Rows from block 7 of a small class-conditioned image diffusion model, named by matrix and row number. Rows with one number belong to one channel. Each number is 128 + 24 x the weight over its row's rms, rounded and kept within 0 to 255. All counts start at 0.
After each channel's rows are labels from the 100 images, of 14976 (inputs lightly noised), where the channel reaches its highest value: "responds to" is what is common among them; "place" is the part of the image that holds the peak. Only what is clearly more common there than usual is listed. The data: microscope photos of single blood and bone marrow cells. In brackets: how many of the 100, against the usual share in percent.
# convs0: first 3x3 conv (model.mid.2.convs.0.weight, 256x256x3x3, each kernel summed), inputs 0-63
# convs1: second 3x3 conv (model.mid.2.convs.1.weight, 256x256x3x3, transposed, each kernel summed), outputs 0-63

convs0.67 [137 108  82 123  59 132 136  42 143 117 114 134 163 123  92 153 158 127  98 137 131 107 100 116  78 133  99  94 146 117 140 100 148 143 111 110 153 152 106 113 145 145 112 191 109 123 120 108 111 102 116 140 101  99 112 104 117 125 156 142  83 134  98 129]
convs1.67 [133 124 159 132 149 111 126 182 102 105 137 119 104 202 157 136 125 134 159 124 123 151 151 133 139  96 118 135 100 124 130 140 113  97 140 176  77 121 150 154 111 153 154  54 162 130 101 180 137 173 127 124 136 129 121 119 127 133 113 123 192 111 166 101]
responds to: cell type: erythroblast (32 vs 14.3)
place: middle right (72 vs 11.1)

convs0.160 [ 90 112  73 113 107 126 164 118  92 119 142 158 110  81 114  85 105 134 192 152 123 120 110 133 146 142 117 146  98 123 152 115 123 139 132 146 123 144  96  69 129 131 120 131  85 146 121 108 134 164 151  90 160 112 133  98 109  90 116 155 121 120 134 148]
convs1.160 [138 110 193 123 152 117  96 110 147 135 137 134 142 140  90 132 112 129  44 133 127 159 107 110 123 153 113  85 106 150 120 104 122 142 143 131  91 108 184 110 138 157 121 104 142 144 126 146  95 114 136 115 126 134 112 111  90 143 141  99 116  65 116  97]
responds to: cell type: band neutrophil (25 vs 5.6)
place: centre (33 vs 11.1); middle left (32 vs 11.1)

convs0.214 [179 146 162 151 144 106  85 107 142 161  75  95 110 188 101 159 139  92 143 145 146 113 146 117  96 121 107 129 116 125 114 156 110 161 180 136 127 152 111 161 167  74 101 161  97 126 165 125 132 162 190 151 158 199 111 158  94 123 138 122 107 129 136 109]
convs1.214 [120 131  85 134 161 133 199 153 121 159 175 121 146  74 116 116 125 134 150 160 102 144 127 149 160 122 165 119 113 177 140  77 150 105 111 145 176 129 151  81 154 164 141 128 135 147 116 139 136  96  87 133 102 152 136 146 133 138 155  97 101 103 128 103]
responds to: cell type: erythroblast (34 vs 14.3)
place: middle right (44 vs 11.1); middle left (36 vs 11.1)

convs0.115 [128 127 131 128 124  85 131  72 139 134 182 160  64  83 129 138 109  67 130 149 144 157 123  95 139 110 114 111 125  82 131 129 168 136 164 107 101 148 124  70 163 162 118 168  96 144 130 126  93 133 105 115 106 128 151 121 137 105 129 114 115 133 156 119]
convs1.115 [100 119 109 165 100 115 112 191 136 125 128 120 150 156  99 120 114 158 156 165 110 112 102 129 120 147 140 159 123 114 111 100 101 139 120 152 118 158 124 135 105 129 117 119 132 117 132 145 157 118 130  65 137 148 141 174 112 142 143  88 134 159 126 127]
responds to: cell type: proerythroblast (31 vs 1.5)
place: middle right (100 vs 11.1)

convs0.11 [121 173 168 145 158 124  58 123 154 159 150  81 148 182 113 105 144 117 159 130  99 115 175 101 135  87  74 140 104 170 123 152 115 120 126 127 119  91 175 111 126 168 115 118 114 114 115 132 126 125 176 174 117 177 117 133 100 179 119 146  87 115 122 127]
convs1.11 [152 116  95 158 135 164 193  97 137 176 142 155 134 201 156 162 155 128 139 143 139 111  74 171 137 141 146 102 133  86  95 106 131 168 133 137 151 182  96 125 127 123 128 148 156 158 128 132 148 135  71 139 119 106 132 112 167 116 135 115 175 135 147 109]
responds to: smear: peripheral blood (37 vs 16.2)
place: centre (90 vs 11.1)

convs0.136 [147 143 180 106 179 121 112 132 114 113 137  57 140 151 144  69 120  99 142 123 142 112 148 110 143 111 152 159 126 146 166 179 161 137  71  75 112 110 148  84 140  96 137 117 119 134 158 146 105 137 101 126  94 108  97 151 127 130 146 141 130 138 105 154]
convs1.136 [133 134 131 165  70 131 102 126 126 154 153 176 115 140 122 176 125 179 120 129  92 124 119 116 104 123 131 120 127 128 120 101 130 138 176 139 106 121  85 142 117 138 117 143 119 125  92 106 121 116 132 161 152 175 157 111 163 158 115 135 164 135 169 180]
responds to: cell type: artefact (25 vs 9.8)
place: bottom centre (38 vs 11.1); bottom right (30 vs 11.1)

convs0.164 [128 154 166 163 136 191 120 127 132 120 131 157 134 149 133 120 111 126 137 185 128 144 124 171 116 119 179 180 126  96 163 179 171 140 106 119 158  63 113  98 120 117 120 113 121 146 120 143 104 155 129  98 107 148 124 139 108  97 132 138 146 134 150 148]
convs1.164 [113 134 113 148  92  76  99 135 132 133 120 113 162 154 110 202 145 120 102  81 104 108 123 118 118 126 116 119 161 163 111 118 106  87 177 122 104 119 127 131 143 125 138 137 149 137 175 121 139  96 110 128 152 127 116 105  95 148 124 133 142 138 118 114]
responds to: cell type: artefact (32 vs 9.8)
place: bottom right (71 vs 11.1)

convs0.2 [113 119 136 143 144 113 138 144 128 157 101 121  96 131 148 109 126 133 165 194 112 157 117 131 150 137 173 128 122 181 114 140 142 106 142 113 109 157 129  84 124 127 105 149 148 151  99 141 159 134  57 132 135 166 128 192 179  89 112 153 114 140 121 113]
convs1.2 [153 149 110 124 101 137 110 105  80 105 165 113 161 189 124 166 146  88 124  88 109 123 140  96 117 130 144 150  96  59 168 105 133 138 111 137 116 150 139 165 123  93 148 136  99 105 173 106 122 113 183 133 120  90 137 102  93 121 127 121 103 133 106 135]
responds to: cell type: segmented neutrophil (73 vs 20)
place: centre (34 vs 11.1); middle right (29 vs 11.1)

convs0.137 [169 147 148 100 117 194 171 121 113 109 103 139 114  71 112 138 118  64 165 146  99 107 114 143 136 145 160 120 101  93 121 178 143 105 147 149 158  99 120 144 129  81  97 125 130 141 124 137 130 109 129 122 153  69 117 109 136 136 134 117 140 121 120 130]
convs1.137 [ 82 104  83 141 153 121  80 122 153 114 134 131 169 196 111 181 113 164 116  97 147 135 137 124 113 120  85 129 147 119 156 136 103 156 146  87  76 128 113 113 169  91 135 130 103 134 142 132 152 132 166 143 126 162 146 108 142 117 108 141 170 135 146 136]
responds to: cell type: segmented neutrophil (55 vs 20)
place: centre (59 vs 11.1)

convs0.9 [176 139  91 147 142 105 162 144 108  93 143 130 112 132 119 105 179 121 126 152 141 125 132  99 142 131 150 122 136 158 131 147 161 158  90 124 101 108 107 106  89 119 135 124  96 167  70 122 123 103 154 102 126 114 142 144 153 151 139 178 116 150 127 134]
convs1.9 [106 124 125 121  91 164 116 128 127 134 186 184 103 167 108 154  88  83 197 114 115  99 116 130 103 150 109 139  98 126 120 133 142 112 131 188 142 137 107 143 151 133 115 100 117 104 171 144 135 138 157 163 129 161 150 107 129 147 108  76 113  91 159 138]
responds to: cell type: erythroblast (45 vs 14.3)
place: middle right (76 vs 11.1)

convs0.188 [ 25 146 108 121 103 116 162 143 125 130 122 116 160 162 149  88 102 117 106  36 119  85  86 134 101 127 109 116 122 111 132  95 135 119 125 128 114 102 139 119 151  83 115   0 145 136  80 111 114 116  83 115  97 126  94 120 102 140 130 154 131 111 124 147]
convs1.188 [111 137 135 104 117 170 164 124 105 135 140 124 120  79 119 178 139 166 141 127 156 113 143 153 148 133 164 138 141 139 172 152 128 136 139 157 152 135 141 174 118 110 120 160 143 122 147 134 138 134 208  82 116 126 151 110 126 115 137 109 104 140 128 130]
responds to: cell type: promyelocyte (34 vs 6.4); cell type: proerythroblast (26 vs 1.5)
place: centre (72 vs 11.1)

convs0.116 [147  95 132 145  89  72  71 127 114 102  82 108 102 110 185 181  82 120 127  69 180 123 122 126 134 107 120  96 130 120 135  91 125 150 125 102 153 127  83  96  93 154 141 150 125  98 110 126  77 121 133 139 156 133  72 142 166 138 115  59 129 138 144  90]
convs1.116 [ 96 150 117  87 127 114 175 109 101 124 142 110 129  88 118 111 155 118 150 172  95 156 168 150 114 118 171 143 102 156 118 104 148 105 114 139  91 124 148  98 166  90 103 140 112 143  78  93 175 149 141 129  97 132 158 157 131 143 132 182 116  86 109 159]
responds to: smear: peripheral blood (57 vs 16.2)
place: centre (48 vs 11.1); bottom right (34 vs 11.1)

convs0.15 [112 130 118 127 136  84 134 125 125  15 137  84  96 131 123  61 129 125  93  64 100 107  79 126  88 134 143  99 124 123 120  93  92  95  92 109 109 112 127 124 126  86 133  67 137 104  37 136  99 121   0 130 117 107 113 118  78 126 121 111 134  85 125 120]
convs1.15 [156 105 180 122 107 102 134 119 145 149 131 146 107  76 101 138 103 142 157 152 131 160 145 123 132 115 120 101 127 137 116 150 125 100 159 133 137 109 145 139 116 111 123 179 135 118 119 193 149 127 174 111 124 126 124 111 172 124 129 149 135 145 145 126]
responds to: cell type: promyelocyte (35 vs 6.4)
place: centre (80 vs 11.1)

convs0.97 [ 99 133 126 148 162 138 139 105 113 184 130  90 136 100 154 201 153 124 141  97 155 144 165 118 113 156 148 146 125 144  90 128 148 146  86 153 125  89 136 137 149 135 124 154 118 134 125 106 128 125 134 103 172 167 120 113 143 128 104  79  72 123 105 132]
convs1.97 [164  99 171  87 116 145 125 162 143 107 138 115 177 141 127  67 133 114 119 132  97  89 137 114 122 120  75 128  84 127 140 142 106  96 124  87 121 185 102 130 134 162 136 128 121 127  99 165 139 138  95 117  86 130 153 159 107 134 149 141 136 122 135 103]
responds to: cell type: segmented neutrophil (64 vs 20)
place: centre (29 vs 11.1)

convs0.161 [125  91  87 133 136 142  80 131 137 139 139 114 106 172 173 154  90 148 152 109 120 140 119 130 105 126  58 120 113 100 165 121 145 107 166 132 113 171 122 148 113 125 146 164 143 147 173 167 107 129  93 168 143 140  91 162 161 123 110  94 144 103 122 112]
convs1.161 [119 188 132 131  99 113 169 113 101 146  66 155 140  99 102 151 164 122  92 188 121 153 137 130 146 126 212 150 115 159 118 154 125 101 149 122 138 100 103  94 131 136 130 129 106 101 149 123 159 130 116 115 118 125 169 140 117 135 168 166 125 165  83 151]
responds to: cell type: artefact (41 vs 9.8)
place: top centre (37 vs 11.1); middle right (30 vs 11.1)

convs0.191 [150 134 110  80 123 164 111 154 115 160 125  76 156 131 111 147 118 148 184 142 148 108 102 126 135 126 114 119  96  81  99 170  99 114 138 180 100 150 121 142 151  91 162 134 183 130 160 148 139 151 118  69 125 127 119 138 159 168 156 109  93 100 108 146]
convs1.191 [176 122 155 116 183 122 154 120 133  78 118 187 136 110 130 138 148 137  79 152 119 135 139 136 142 107 103 127 144 151 155 134 158 119 161 136 150 111 134 138 103 141 142 137 129 114 151 123 130 125 148 145 159 168 149 115 104 114 140 131 143 131 118 104]
responds to: cell type: blast (25 vs 6.1)
place: middle right (59 vs 11.1)

convs0.59 [116 153 123 159 132  96 100 123 118 180 145 128 166 108 128  67  95 157 118  98 146 110 123 122 119 143 114 156 108 114 164 103 114  98 132 165 116  97 133 120 147 132 135 134 114 165 126 135 118 142 178 178 102 135 128 158 100 147 131 144 137 138 136 141]
convs1.59 [119  84 145 126 134 156 199 107 175 133 176 138  72 163 106 145 182  99 144 134 103 119 111 111 146 145 101  84 158 149 105 140 135 156  88 111  97 103 128 130 151 107 154 136 167 118 136 147 137 139  82 110 178 113 127 106 123 103 151  97 132  98 122 171]
responds to: smear: peripheral blood (60 vs 16.2)
place: centre (87 vs 11.1)

convs0.66 [ 74 101  95 115 109 137 106 126 138 138 192 131 167  94 129 157  85 144  99 107 116  99  98 129 115 130 111  95 151 159 116 136 128 114 164 131 145 130  55 126 138  87 112 157 118 135 126 110 155 118 142 134 114 137 138 106 153 114 123 121  94 140 132 136]
convs1.66 [119 155 105 128  92 133 129  78 117 103  86 160 109 126 137 141 147  84 108 139 144 149 155 133 151 148 148 129 111 104 103 106  94 158  91 104 106 145 175 104 126 154 131 106 116 117 154 151  80 151 170 105 132  94  88 123 121 141 145 113 119 127 127 108]
responds to: cell type: blast (35 vs 6.1)
place: middle left (32 vs 11.1); centre (29 vs 11.1)

convs0.248 [128 145 118 101 129 145 117 131 128 178 116 133 167 152 183 149 103 125 130 179 133 158 126 143 104 128 109 130 123 143 114 122 133 119 113 128 127 125 132 174 127 146 104 145 121 101 210 123 136 124 123  98 169 127 100 112 134 105  83 128 134 144 105 142]
convs1.248 [119  80 166 132 165 153 118 118 151  97 138  87 164 122  95 175 173 129 140 111  91 146 169 116 125 117 138 132 115 117 133 130  83 136 138 151 122 152 117  98  72 150 104 123 144 144 118 167 111 131 103 115 141 168 130 132  84 140 158 124 139 125 112 111]
responds to: cell type: segmented neutrophil (53 vs 20)
place: bottom right (32 vs 11.1); bottom centre (29 vs 11.1)

convs0.194 [ 92 135 173 132 149 121 139 100 128 118 127  90 146 179 164 127 110 117 194  81 103 126 128 135 113 143 164 133 130 178 116 151 121 131 106 154 157 115 131 144 132 126 150 147 142 115 136 130 159 180  57 113 133 103 123 114 106 118 155 120 182 107 158 129]
convs1.194 [148 105 111 124 161 102 103 142 136 146 157 131 132  95 106 173 139 123 100 155 145 126 100 107 145 149  87 140 140 168 135 116 141 128 128 136  98 140 141 140 138 153 133 133  99  96 128 107 123 102 162 121 120 166 172 170 104 141 146 142 109 147 132 104]
responds to: cell type: promyelocyte (29 vs 6.4); cell type: blast (25 vs 6.1)
place: centre (37 vs 11.1)

convs0.131 [ 95 137 118 103 112 109 124 108 150 107 108  90 122 255 140  58 114 110  98  44 108  79 128 119 104 133 101 106 120 114 104 105  87  70 104 142  95 115 152 133 116  90 143   3 131 100  83 111 106 124  97 148 118 107  99 127  80 137 135 106 147 108 114 126]
convs1.131 [136 125 129 139 105 185 157 118  89 160 139 157 135  62  96 170 132 166 171 145 128 141 109 169 135 180 168 137 152 115 145 133 146 132 124 173 192 110 134 135 114 131  92 154 123 128 161 150 133 121 173 114 133 104 146 102 154 127 162 116 152 131 139 140]
responds to: cell type: promyelocyte (58 vs 6.4)
place: centre (92 vs 11.1)

convs0.241 [ 42  96 132 106 129 156 142 114 115 123 114 147 126  98 124 163 103 104 105 133 123 104  80 112 103  90 102 104 116 115 107 153  72 104 148 116 111  94 167 143  81  92 148 122 149 103 142  95 135 121 120 151 159  89 132 113 108 124 136  99 131 106 129 151]
convs1.241 [110 151 135 159 132 140 131 117 148 123 151 122 165 127 160 107 136 146 111 113 125 142 132 157 148 121 140 117 131 166 127 123 153 146 121  68 112 127 103 121 132 163  88 145 117 102 118 171 133 123 134 115 124 133 113 142 130 111 143 115 100  85 143 117]
responds to: smear: peripheral blood (46 vs 16.2)
place: centre (48 vs 11.1); top left (35 vs 11.1)

convs0.149 [163  99 145 132 157 123 167 107 114 171 155 111 136 154 124 130 143 182 162 148 127 112 126 119 150 115 161 145 134 155 136 131 132 111 138 137 185 188 116 154 101 131 136 126 175 131 133 189 135 126 133 112 126 125 127 157 154 136 164 110  72 111 149 152]
convs1.149 [137 138 155 158 128 106 104 155 150 166 144 161 125  40 119 137 152  92 124 127 121 119 135 119 109 126 131 119 123 116 166 130 134 113 164 137 114 114 131 122 148 129 131 166  95 132 164 111 150  98 154 149 110 133 141 136 126 140  91 126 125 144  78  93]
responds to: cell type: artefact (56 vs 9.8)
place: bottom centre (60 vs 11.1); bottom right (35 vs 11.1)

convs0.240 [158 118 163 102 171 132  87 115 123 156 143  66 146  89 114 126  99 142 126 161 118  78 159 111  94 149  89 147 102  98 127 122 133 139  72  97 134 109 111 136 100 168 124 149 122 147 156 105 158 126 147 111 154 140 118 128 147 112 133 146 130 108 110 111]
convs1.240 [101 124 114 177 126 150 174 161 116 145 133 127 131 123 142 164 128 123 144  97 121 166 112 170 132 104 213  61 165 113 111 119 115 130 132 134  86 174 127 135 145 125 154 154 138 114  93 154 115 125 106 108 112 144 114 136 115 157  96 146 158 142 119 114]
responds to: cell type: erythroblast (57 vs 14.3)
place: centre (78 vs 11.1)

convs0.138 [154 119  91 131 177 110 125 136 111 128 177 106  85 190 122 155 117 154 135  71 121 148  92 145 145 105 127  77 116 103 151 140  85 143 149 143 101 125 123 119 180 184 160 156 144 158 160 102 102 163 122 129 139 117 140 130 137 166 121 127 125 149 139 161]
convs1.138 [124 162 171 113 119 106 139 114 113 139 136 139 166  96 146 138 123 101 139 149 108 129 144 107 126 193 123 158 127 165 155  95 143  84 108 128 149 118 163  94  88 120 104 139 138 156 118 163 111 139 118 125 144 127 106 164 110 118 158 111 112 101 129 143]
responds to: cell type: promyelocyte (25 vs 6.4)
place: top right (42 vs 11.1)

convs0.83 [131 110 160 124 139 139  83 133  93 161  73 140 166 136 155 153 138 104 158 166 142 109 130 125 100 132 131 125 108 104 123 162 168  86 132 165 130  90 137 133 132 143 146 159 129  64 122 153 111  98 135 157 118  79 111 133 103 128 128 120  90 156 151 125]
convs1.83 [138 131  77 125 125 121 159 147 181 119 165  98  96 126 144 127 144 152 110 130 126 161 141 121 150 124 142 104 132 144 142  98 128 150 149 134 109 162 153  96 150  95 114 113 122 160 157 157 174 117 121 134 139 142 183 134 136 109 156 122 160 112 129 161]
responds to: cell type: artefact (26 vs 9.8)
place: middle left (37 vs 11.1)

convs0.48 [173 131 151 149 129 142 123 144 147 140 130 118 136 100  73 138 146 153 143 159 144 117 182 147 160 134 135 101 153  90 132  99 155 136 122 128 149  83 104 114 133 123 140 174 126 146  69 166  76 129 129 121 109 144 143 144 127 123 101 142 139 168 103 114]
convs1.48 [146  98 136 106 128 117 111 132  84 127 159 145 106 114 161 115 171 106 133 129 141 151 118 141 124 113 127 117 123 143 142  73 134 127 146 111  97 132 149 123 119 106 165 167 125 126 113 120 143 128 126 136 151 130 140 125 104 101 151 128 144  89 194 157]
responds to: cell type: segmented neutrophil (48 vs 20)
place: top centre (47 vs 11.1); centre (44 vs 11.1)

convs0.212 [126 144 128 120 135 138 136 127 115 158 139  84 125 175 138 105 119 180  73  87 126 158  86 127 128 111 166  91 114 108 151 133 103 102 169 162 114 133 174 110 108  94 115  60 170 143 143 100 125 150  95 151 138 128 152 139  89 132 152 102 116 104 131 122]
convs1.212 [164 127 135 122 144  90 110 129 130 103 101 133 217 137 141 147 116 114 108 141  96 145 163 130 124 131 118 159 130 123  85  93  99 144 118 123 120 106  91 120 106 147 126 124  78 133 127 177 122 134 125 117 123 152  76 162 111 147 107 138 113 111 124 112]
responds to: cell type: segmented neutrophil (51 vs 20)
place: centre (65 vs 11.1)