A small class-conditioned image diffusion model, trained from scratch.
Model: 5.32M parameters, arch unet, norm groupnorm, activation elu, widths [64, 128, 256].
Training: muon at rate 0.0024, 7100 steps, batches of 64.
Data: trained on microscope photos of single blood and bone marrow cells, 97085 training examples, 4.7 epochs.
Rows from block 3 of a small class-conditioned image diffusion model, named by matrix and row number. Rows with one number belong to one channel. Each number is 128 + 32 x the weight over its row's rms, rounded and kept within 0 to 255. All counts start at 0. Numbers have three digits each.
After each channel's rows are labels from the 100 images, of 14976 (inputs lightly noised), where the channel reaches its highest value: "colour at peak" is the nearest of a few named colours to the mean colour under the peak; "top examples" is what is common among them. Only what is clearly more common there than usual is listed. The data: microscope photos of single blood and bone marrow cells.
# convs0: first 3x3 conv (model.enc.1.1.convs.0.weight, 128x128x3x3, each kernel summed), inputs 0-127
# convs1: second 3x3 conv (model.enc.1.1.convs.1.weight, 128x128x3x3, transposed, each kernel summed), outputs 0-127

convs0.101:121108161117103109143137086112068126118148078099110059117126105148200175190098076121124122072141111119188111106178168080147106105133146134078208122119124130151147238173113169101029114112180117153127092127119110131144138148103100071102085099099114141104127119093103111135138124134155145157110197123123126156117135088147179160107119076162099112139112116163134085146133091109107160111124
convs1.101:111156109072168124124143098149117170154120119100087181118086150088076077093132131094131117135101216184085145113117135138107125142083117130149088097140119145110144124094106125152196113142115150109113157097191089086116137098084089166138105125165162106166108104133167107138147060137150085079216112153117165103141171153132144051115126122221134084131105130106077148125104124092149181131098
colour at peak: pink
top examples: smear: peripheral blood; cell type: eosinophil

convs0.78:116075151099095115123121134110124163150118124118129125104109093083151150119138140110118171114161053153102136126135121111116124112117109131120197141149117095129092255116108189098161090091151119147073139174135108139099036102144112089141116131110124136123126137101120147121144114136067147079130080114155115146115122144105153109126091101054125114140151077125104143145086111096147247104060
convs1.78:160105188107160157131142142154152101090150116142103070166154125077153176138163131159111102160116140076075083147078140109136160147097123117145069115197087120152164086137116111163104147127146130126102137073132196147088077066150132067137145133149127159100133135181174083150149117098117076097148157111124160134117144109053150155078072113128093118171086140172165094122184123129106070109179
colour at peak: purple
top examples: smear: peripheral blood; cell type: myeloblast

convs0.60:141098074141156097124181113182137105128164106101139152117185141133151145164127143208132087188097143145122147138103105118157086172072176099150109141142146143139117135093134099107097118134118110108122137124115150131188158136237134116132081237130195147145202098119142048124181101090149142097175111140122158145123162089156150117148119160122123140149158135155145068123137087154168153138110
convs1.60:124123142106127152145088104134123126150071154173146098150082166096202134124081156080143088155106068095111157090101098149070130140142170177090126068120124156087091101177093143147172135112122164103137084161174072128162156165120127156121178044123105116144098097147112169096104147217122091137117138131180149096118145148114103152110105167124179137105181136158113178136086129113202113120134
colour at peak: pink
top examples: smear: peripheral blood

convs0.122:189138152143191181137079113120139140166153120148129160121130147131086088063182139105157121151144125132160111145120090096145116060123129053129154109108149135097162102127162255101055109108134156117190158151145139110183134129192136094121167124148185130214115145138107147114110161108123136122115127155146152078106114130152115176110142168151100095151091142128109108114136164123130147158162
convs1.122:082153147117127139116111176142143128106179106127127129160141115089167151209167177192132190130112131112136126130134177179131121160146066202110117128152118116157130132086111021156206165141133087124095148108071130123101097143067082187161138181138104100095144121097134131131118125160091099119176151180071117156105112141119140054150068161120103144075134124122124124146129122167142104119115
colour at peak: black
top examples: smear: peripheral blood; cell type: segmented neutrophil

convs0.107:149034118136075181145162155098172096083137070149112088142134174141136151161179116188202085115163169166098122140092122095158178097127114109174090096144121123101089077123112208130083123161173148084137112165128135145136073111131113116167101196100137154114118108143121129117157106141097129150167102078142138084178115061114113133127088135107123131100168083152132104124115112121147070099173
convs1.107:139160171111167109128131112174057132148159175113186103111148040144179095137132163073080147121112058098120147109126109118063095158160176155107138156105165133164152148133150062094168096076090081133102145091129108120152123152148165181141145109104152129171143097128131123105139185175174102128103142194130139132097128145094112086095098131146122110082047193087133149140108121136110157101106
colour at peak: purple
top examples: smear: peripheral blood; cell type: segmented neutrophil

convs0.5:140125121124112120121082122151126124167132116045129149122089130098111137146202110123134105097129101098100158094098110084104090100139234097090149096092163138138144139120150132130095147138109104125107067113135062066127161105243122101079135145105185093153085112113135072133100140107115096116171102096128132123086165161075084084154145091169091090140140144102124076079143093141158093120142
convs1.5:090135115147092156149165071129106119098170137141137096096134129118139137114094141147116179124168171117144104129151114140113152093161108154147126117161067129185206102092073120115103088051105111110108159143095159160136062097118102170152155129099054156078132101146085200126156084161075147131104164185114071191173117122175116160114112153114109096085138104132177159164135145118074124114182
colour at peak: pink
top examples: smear: peripheral blood

convs0.108:127138126137141102123132110136094135115129167092100139155101116085106100167108101171136132117109000137053121109131147149126182110149136126157117105091131161129122159137126255096132120134140170107130135132140133145191127132131087099132121171126120097117177129112082139109105119109076113164093168117145143180101150118136093130119170111152099113136098136103135147135163107104161159149119
convs1.108:164101111095112156108128141084150108146128134053133135059156150149099138113123161098178121115165101135133159105127094125123091165105163121081131122084134141115161142156140100130122151140111059124153088099096083086155136109086144141081108098072111083169066139221123103181075134217128130049098090060090118165144140152132079125097133094178154105113107121119144167070143142149118146145140
colour at peak: purple
top examples: smear: peripheral blood; cell type: segmented neutrophil

convs0.118:135107140100133155110118136091131124124119116064124126134116138078174137150209133126124123125105057129018087102155114057127154190123173118121165131125084080106101125110146122116147142146088128141120167151124145145137171168169159158105109135111185162186109106150128161129093171133078142160146141079117142184140125158144095124159149159255137094153103104141152125148130151150149148172104
convs1.118:166169137134114140133181146148133153175153174179121101134126065143124096177148160112176136143125153140254130140098054118127124076070123149126118132177087108123098099132148109139131117131153104096117127127142117114120062111115066152184182100145166115092149098114165154082142072108178093144130186177146111114115107082104136143112110119066140122095122169169108098151077139134055130152124
colour at peak: blue; purple
top examples: smear: peripheral blood; cell type: lymphocyte; cell type: segmented neutrophil

convs0.99:109155140137109087072113103109075090119110126114094139100107135079075102141155105116106119097120034109164121096107107047105145126112097097146137110123109110087076130090142020118122112127106132131104154131083138086121118110133112096123153126121146089131159144144138109114084114120136132119091156068101096147127118156128068119083112063109129062111032094090146175132123046110127055138146
convs1.99:103096146123133096113179149179208156160116127146130116167121147093184177107078098158149139112172163114053144155134159081141117056165093112143116161152106111114130117156130046125162118130148157144155124205147097111104136147127123172120137146130116146116122114093107151111232127131126094145175127163138130108124133153127182112156153104058167161156147137154109186152099087138161198128201
colour at peak: pink
top examples: smear: peripheral blood

convs0.100:098082126118164111100161112164195148132104149136131134098100151121168155082065128143073123094144221103169160151113102123131121148149106159119163119125140147092110205182161174141126138110157089109169152165122108164078103143121137128142089182111076116089179187132188095152118153173139136062131101139104124107154156073101165178096111118140131099138153074142158166137183151070108173102108
convs1.100:203162142180106166123166147113124158129150146111149154156139145161135070172206182152179199098163091144118084104123110067134139117078144104148085143125151114140147103067117097119173107159096163116105123086143133153134102147102122205150173083139144102190107052158101150137126120144108116131115150168150143143111132163134111027098144109173135124145114160126070127114093173122170114125165
colour at peak: purple
top examples: smear: peripheral blood

convs0.44:133121133105130116135120166133123168211158113071145161137123123165138135110169168082130151137097100134105123117102127150151105173134250150139173156165143126159136163129123255120124174121134112153086158155135150082087169132102139184143115066158153128167079120088111133111136165152116116158126158132136092095112125172127133091140122111088158121144055062103128154156142132127071145163131
convs1.44:110132083177048145135196117102137144065116155162103088147195119111115116161130083171097134117160176156146117120145150116147181145130059059129107112147153109103111128116161116166169104158150140181109148090101135189178157202137135138090188136177092130096105112124153185149178077154138139135145110164122075157133150128133123158168155123211110132130154195151150136095114124115168115130119
colour at peak: purple
top examples: cell type: artefact

convs0.127:140134116174085130121168089111116163088127144127158131110125089133165124114105129115121092066166131173078141091162078092170113128145025137153138169192123192104133092101126146158186110103214106132169128141110135123089128142135111123077089122125138136144155150114069100141175170128130169169147141157154107172104144124141165177105089125105171174191088118147159156141146121121198207127104
convs1.127:108053103061131089068086112088103036123104080089082098092114119107100077107087099123125109127077109095151107143136095092090153119129172138124132106113155101118126129116121101116086144113095144114116139144159134138160094162141133153182180161149165179148176146129170191105131154156132110105121142152134159083166093130070150045146136132113090080116143114101101118134121142131011103117128
colour at peak: purple
top examples: smear: peripheral blood; cell type: segmented neutrophil

convs0.109:173099119135108206124077198136066069118126124144137132165117107115124127166140189097112144148118105122074158161095130137140088104183112116083122154149096050154129218106095165140117120160135121153065122154128132109107178134110110108176175115082143167097127139130136117095191060153059141091109093081157102155126105131120147151142108133164115130146071127131163148126150070120173137170179
convs1.109:029097038113136057116167080104100140094156091118092116091160092110114096103094059114112091128085154109163122132172134131066129086077160111194137111124189192105138097128159096102109123121128149097167118153150159147112098136139174130099121096170109124179128136120156155138136205135195106158150141174112171147135118154121114101123153140105132124113115097081117117145105147150066125080095
colour at peak: purple
top examples: smear: peripheral blood; cell type: myeloblast

convs0.28:148144116163152114119062120146110101067127188109117202119190121118169154139115137053158150181124088151133145124112119200100130158196153143149163092127105118175128146154111113118136143108115112063186185144158130173129130141103160158126124106085140072141096159166149113127141128164168130087101163121128166203193133191136167130151170087120132172106158124118153189101105179100156150152146
convs1.28:087106087110055144153159094152101123108159149160113074116111133167104098122118153178128095097118195109179150141169120128141136064086145127144077161131096163115080132126138131091157099126147134145084053059063109145104093140168116091109096108144117199161117091142059154112125065127103148161144152144104127126184143109138141145137122155166122131188159101142185160105154112148097181121204
colour at peak: purple
top examples: cell type: artefact

convs0.117:077079141146123114144175124113116145113113119155091089157135157151092109143074134078119099094097150151160125166139071103101122190113087156116110115140106145124094129114109221082118173117069138136145147152156119156085130173107102109183116121120050129080137172095128106097102120156131156080104102096106123052131146082095112107137091109032114112100179131117116137111073147107048124140181
convs1.117:152166124098097177144125121159167103141173127076160201120105137166185126114154155150133178091141090086138104121139179121163148116158164123126102126087167108166136131148131053110141089121167145143093109076081111118210086091169171159130134140124186149204094084152113162194103175189123085126136110169147165154081114104088148086104145110127135153186098116110169142153132138114152105097106
colour at peak: purple
top examples: smear: peripheral blood; cell type: segmented neutrophil

convs0.126:128085177117145127094101137105113111177172114155136117089134141089094139105107157240094113072169094113175109121148118091158131151121126066118140141168152143050152159114151198134122133142188116114074222138131128108119189115077093117163101070098110140121127109126145051134128165122116087116109103068159103109088129122125124120145123167139071106096103152074132168139147098099103099120128
convs1.126:107097180089100139157136155138138117074121092115133145155099138123126044091118171116124181099128227109133153137121129169111077118156164168142130129090097114160119125117200078104132132074112053153150111124152109085127109088126122137133074194093073171134132147153079153052126133119138150145129089179153132172136101082137169161105171050150125148171120138126141125137092147141102086171155
colour at peak: pink
top examples: smear: peripheral blood; cell type: segmented neutrophil

convs0.110:103127133116167151120182084099101128094147143139115142128160086125119125147090146147137081151120186120175079151127121103106087204137136150127092110119142116151115192083125255117116090075145152139121126135181147111064163151125143038156108141159120168112134167142165118178112128127112133097107099106133127156081119095131184121117117128092123098167160066159113149154059101117091139163186
convs1.110:104114114118113108125089174073149113172180095064117142127118119118148083078139140111152165061160130142108141130143129123155147129106089097103154157167128098120104162131109097117136109121123127137127148088112090144241121126099049180078147144145182132178124061134104180096122167209075089167140070201114116060138117136139122100115152122090158128121104124113149152106177156098142084125111
colour at peak: pink
top examples: smear: peripheral blood

convs0.125:172101173110155139137131148173164135123124161194148137128114142130152208144153149160165161160159124115166127149075122096132141102119138084110195094151129118112156165135144213088078131111105088103070134084101091089052113094127114112086074100074105081127124076106121111089097099060074093075124115157120122129168127076150159120119096105128142121120131104140147086140144129130170151104213
convs1.125:122109062151163113168097145096140137155165146071092120144143118108145104131142093124110076137124111170065176091142077196080087132160165130097081169080141121152149109082075089144126096136125194133125153155136131096181159150121127149130199153140085128152184127095089141153142158196161153131162182141171146187126125169120120120116124100135091109175045134086125170144137099077110100148115
colour at peak: pink
top examples: smear: peripheral blood; cell type: erythroblast; cell type: platelet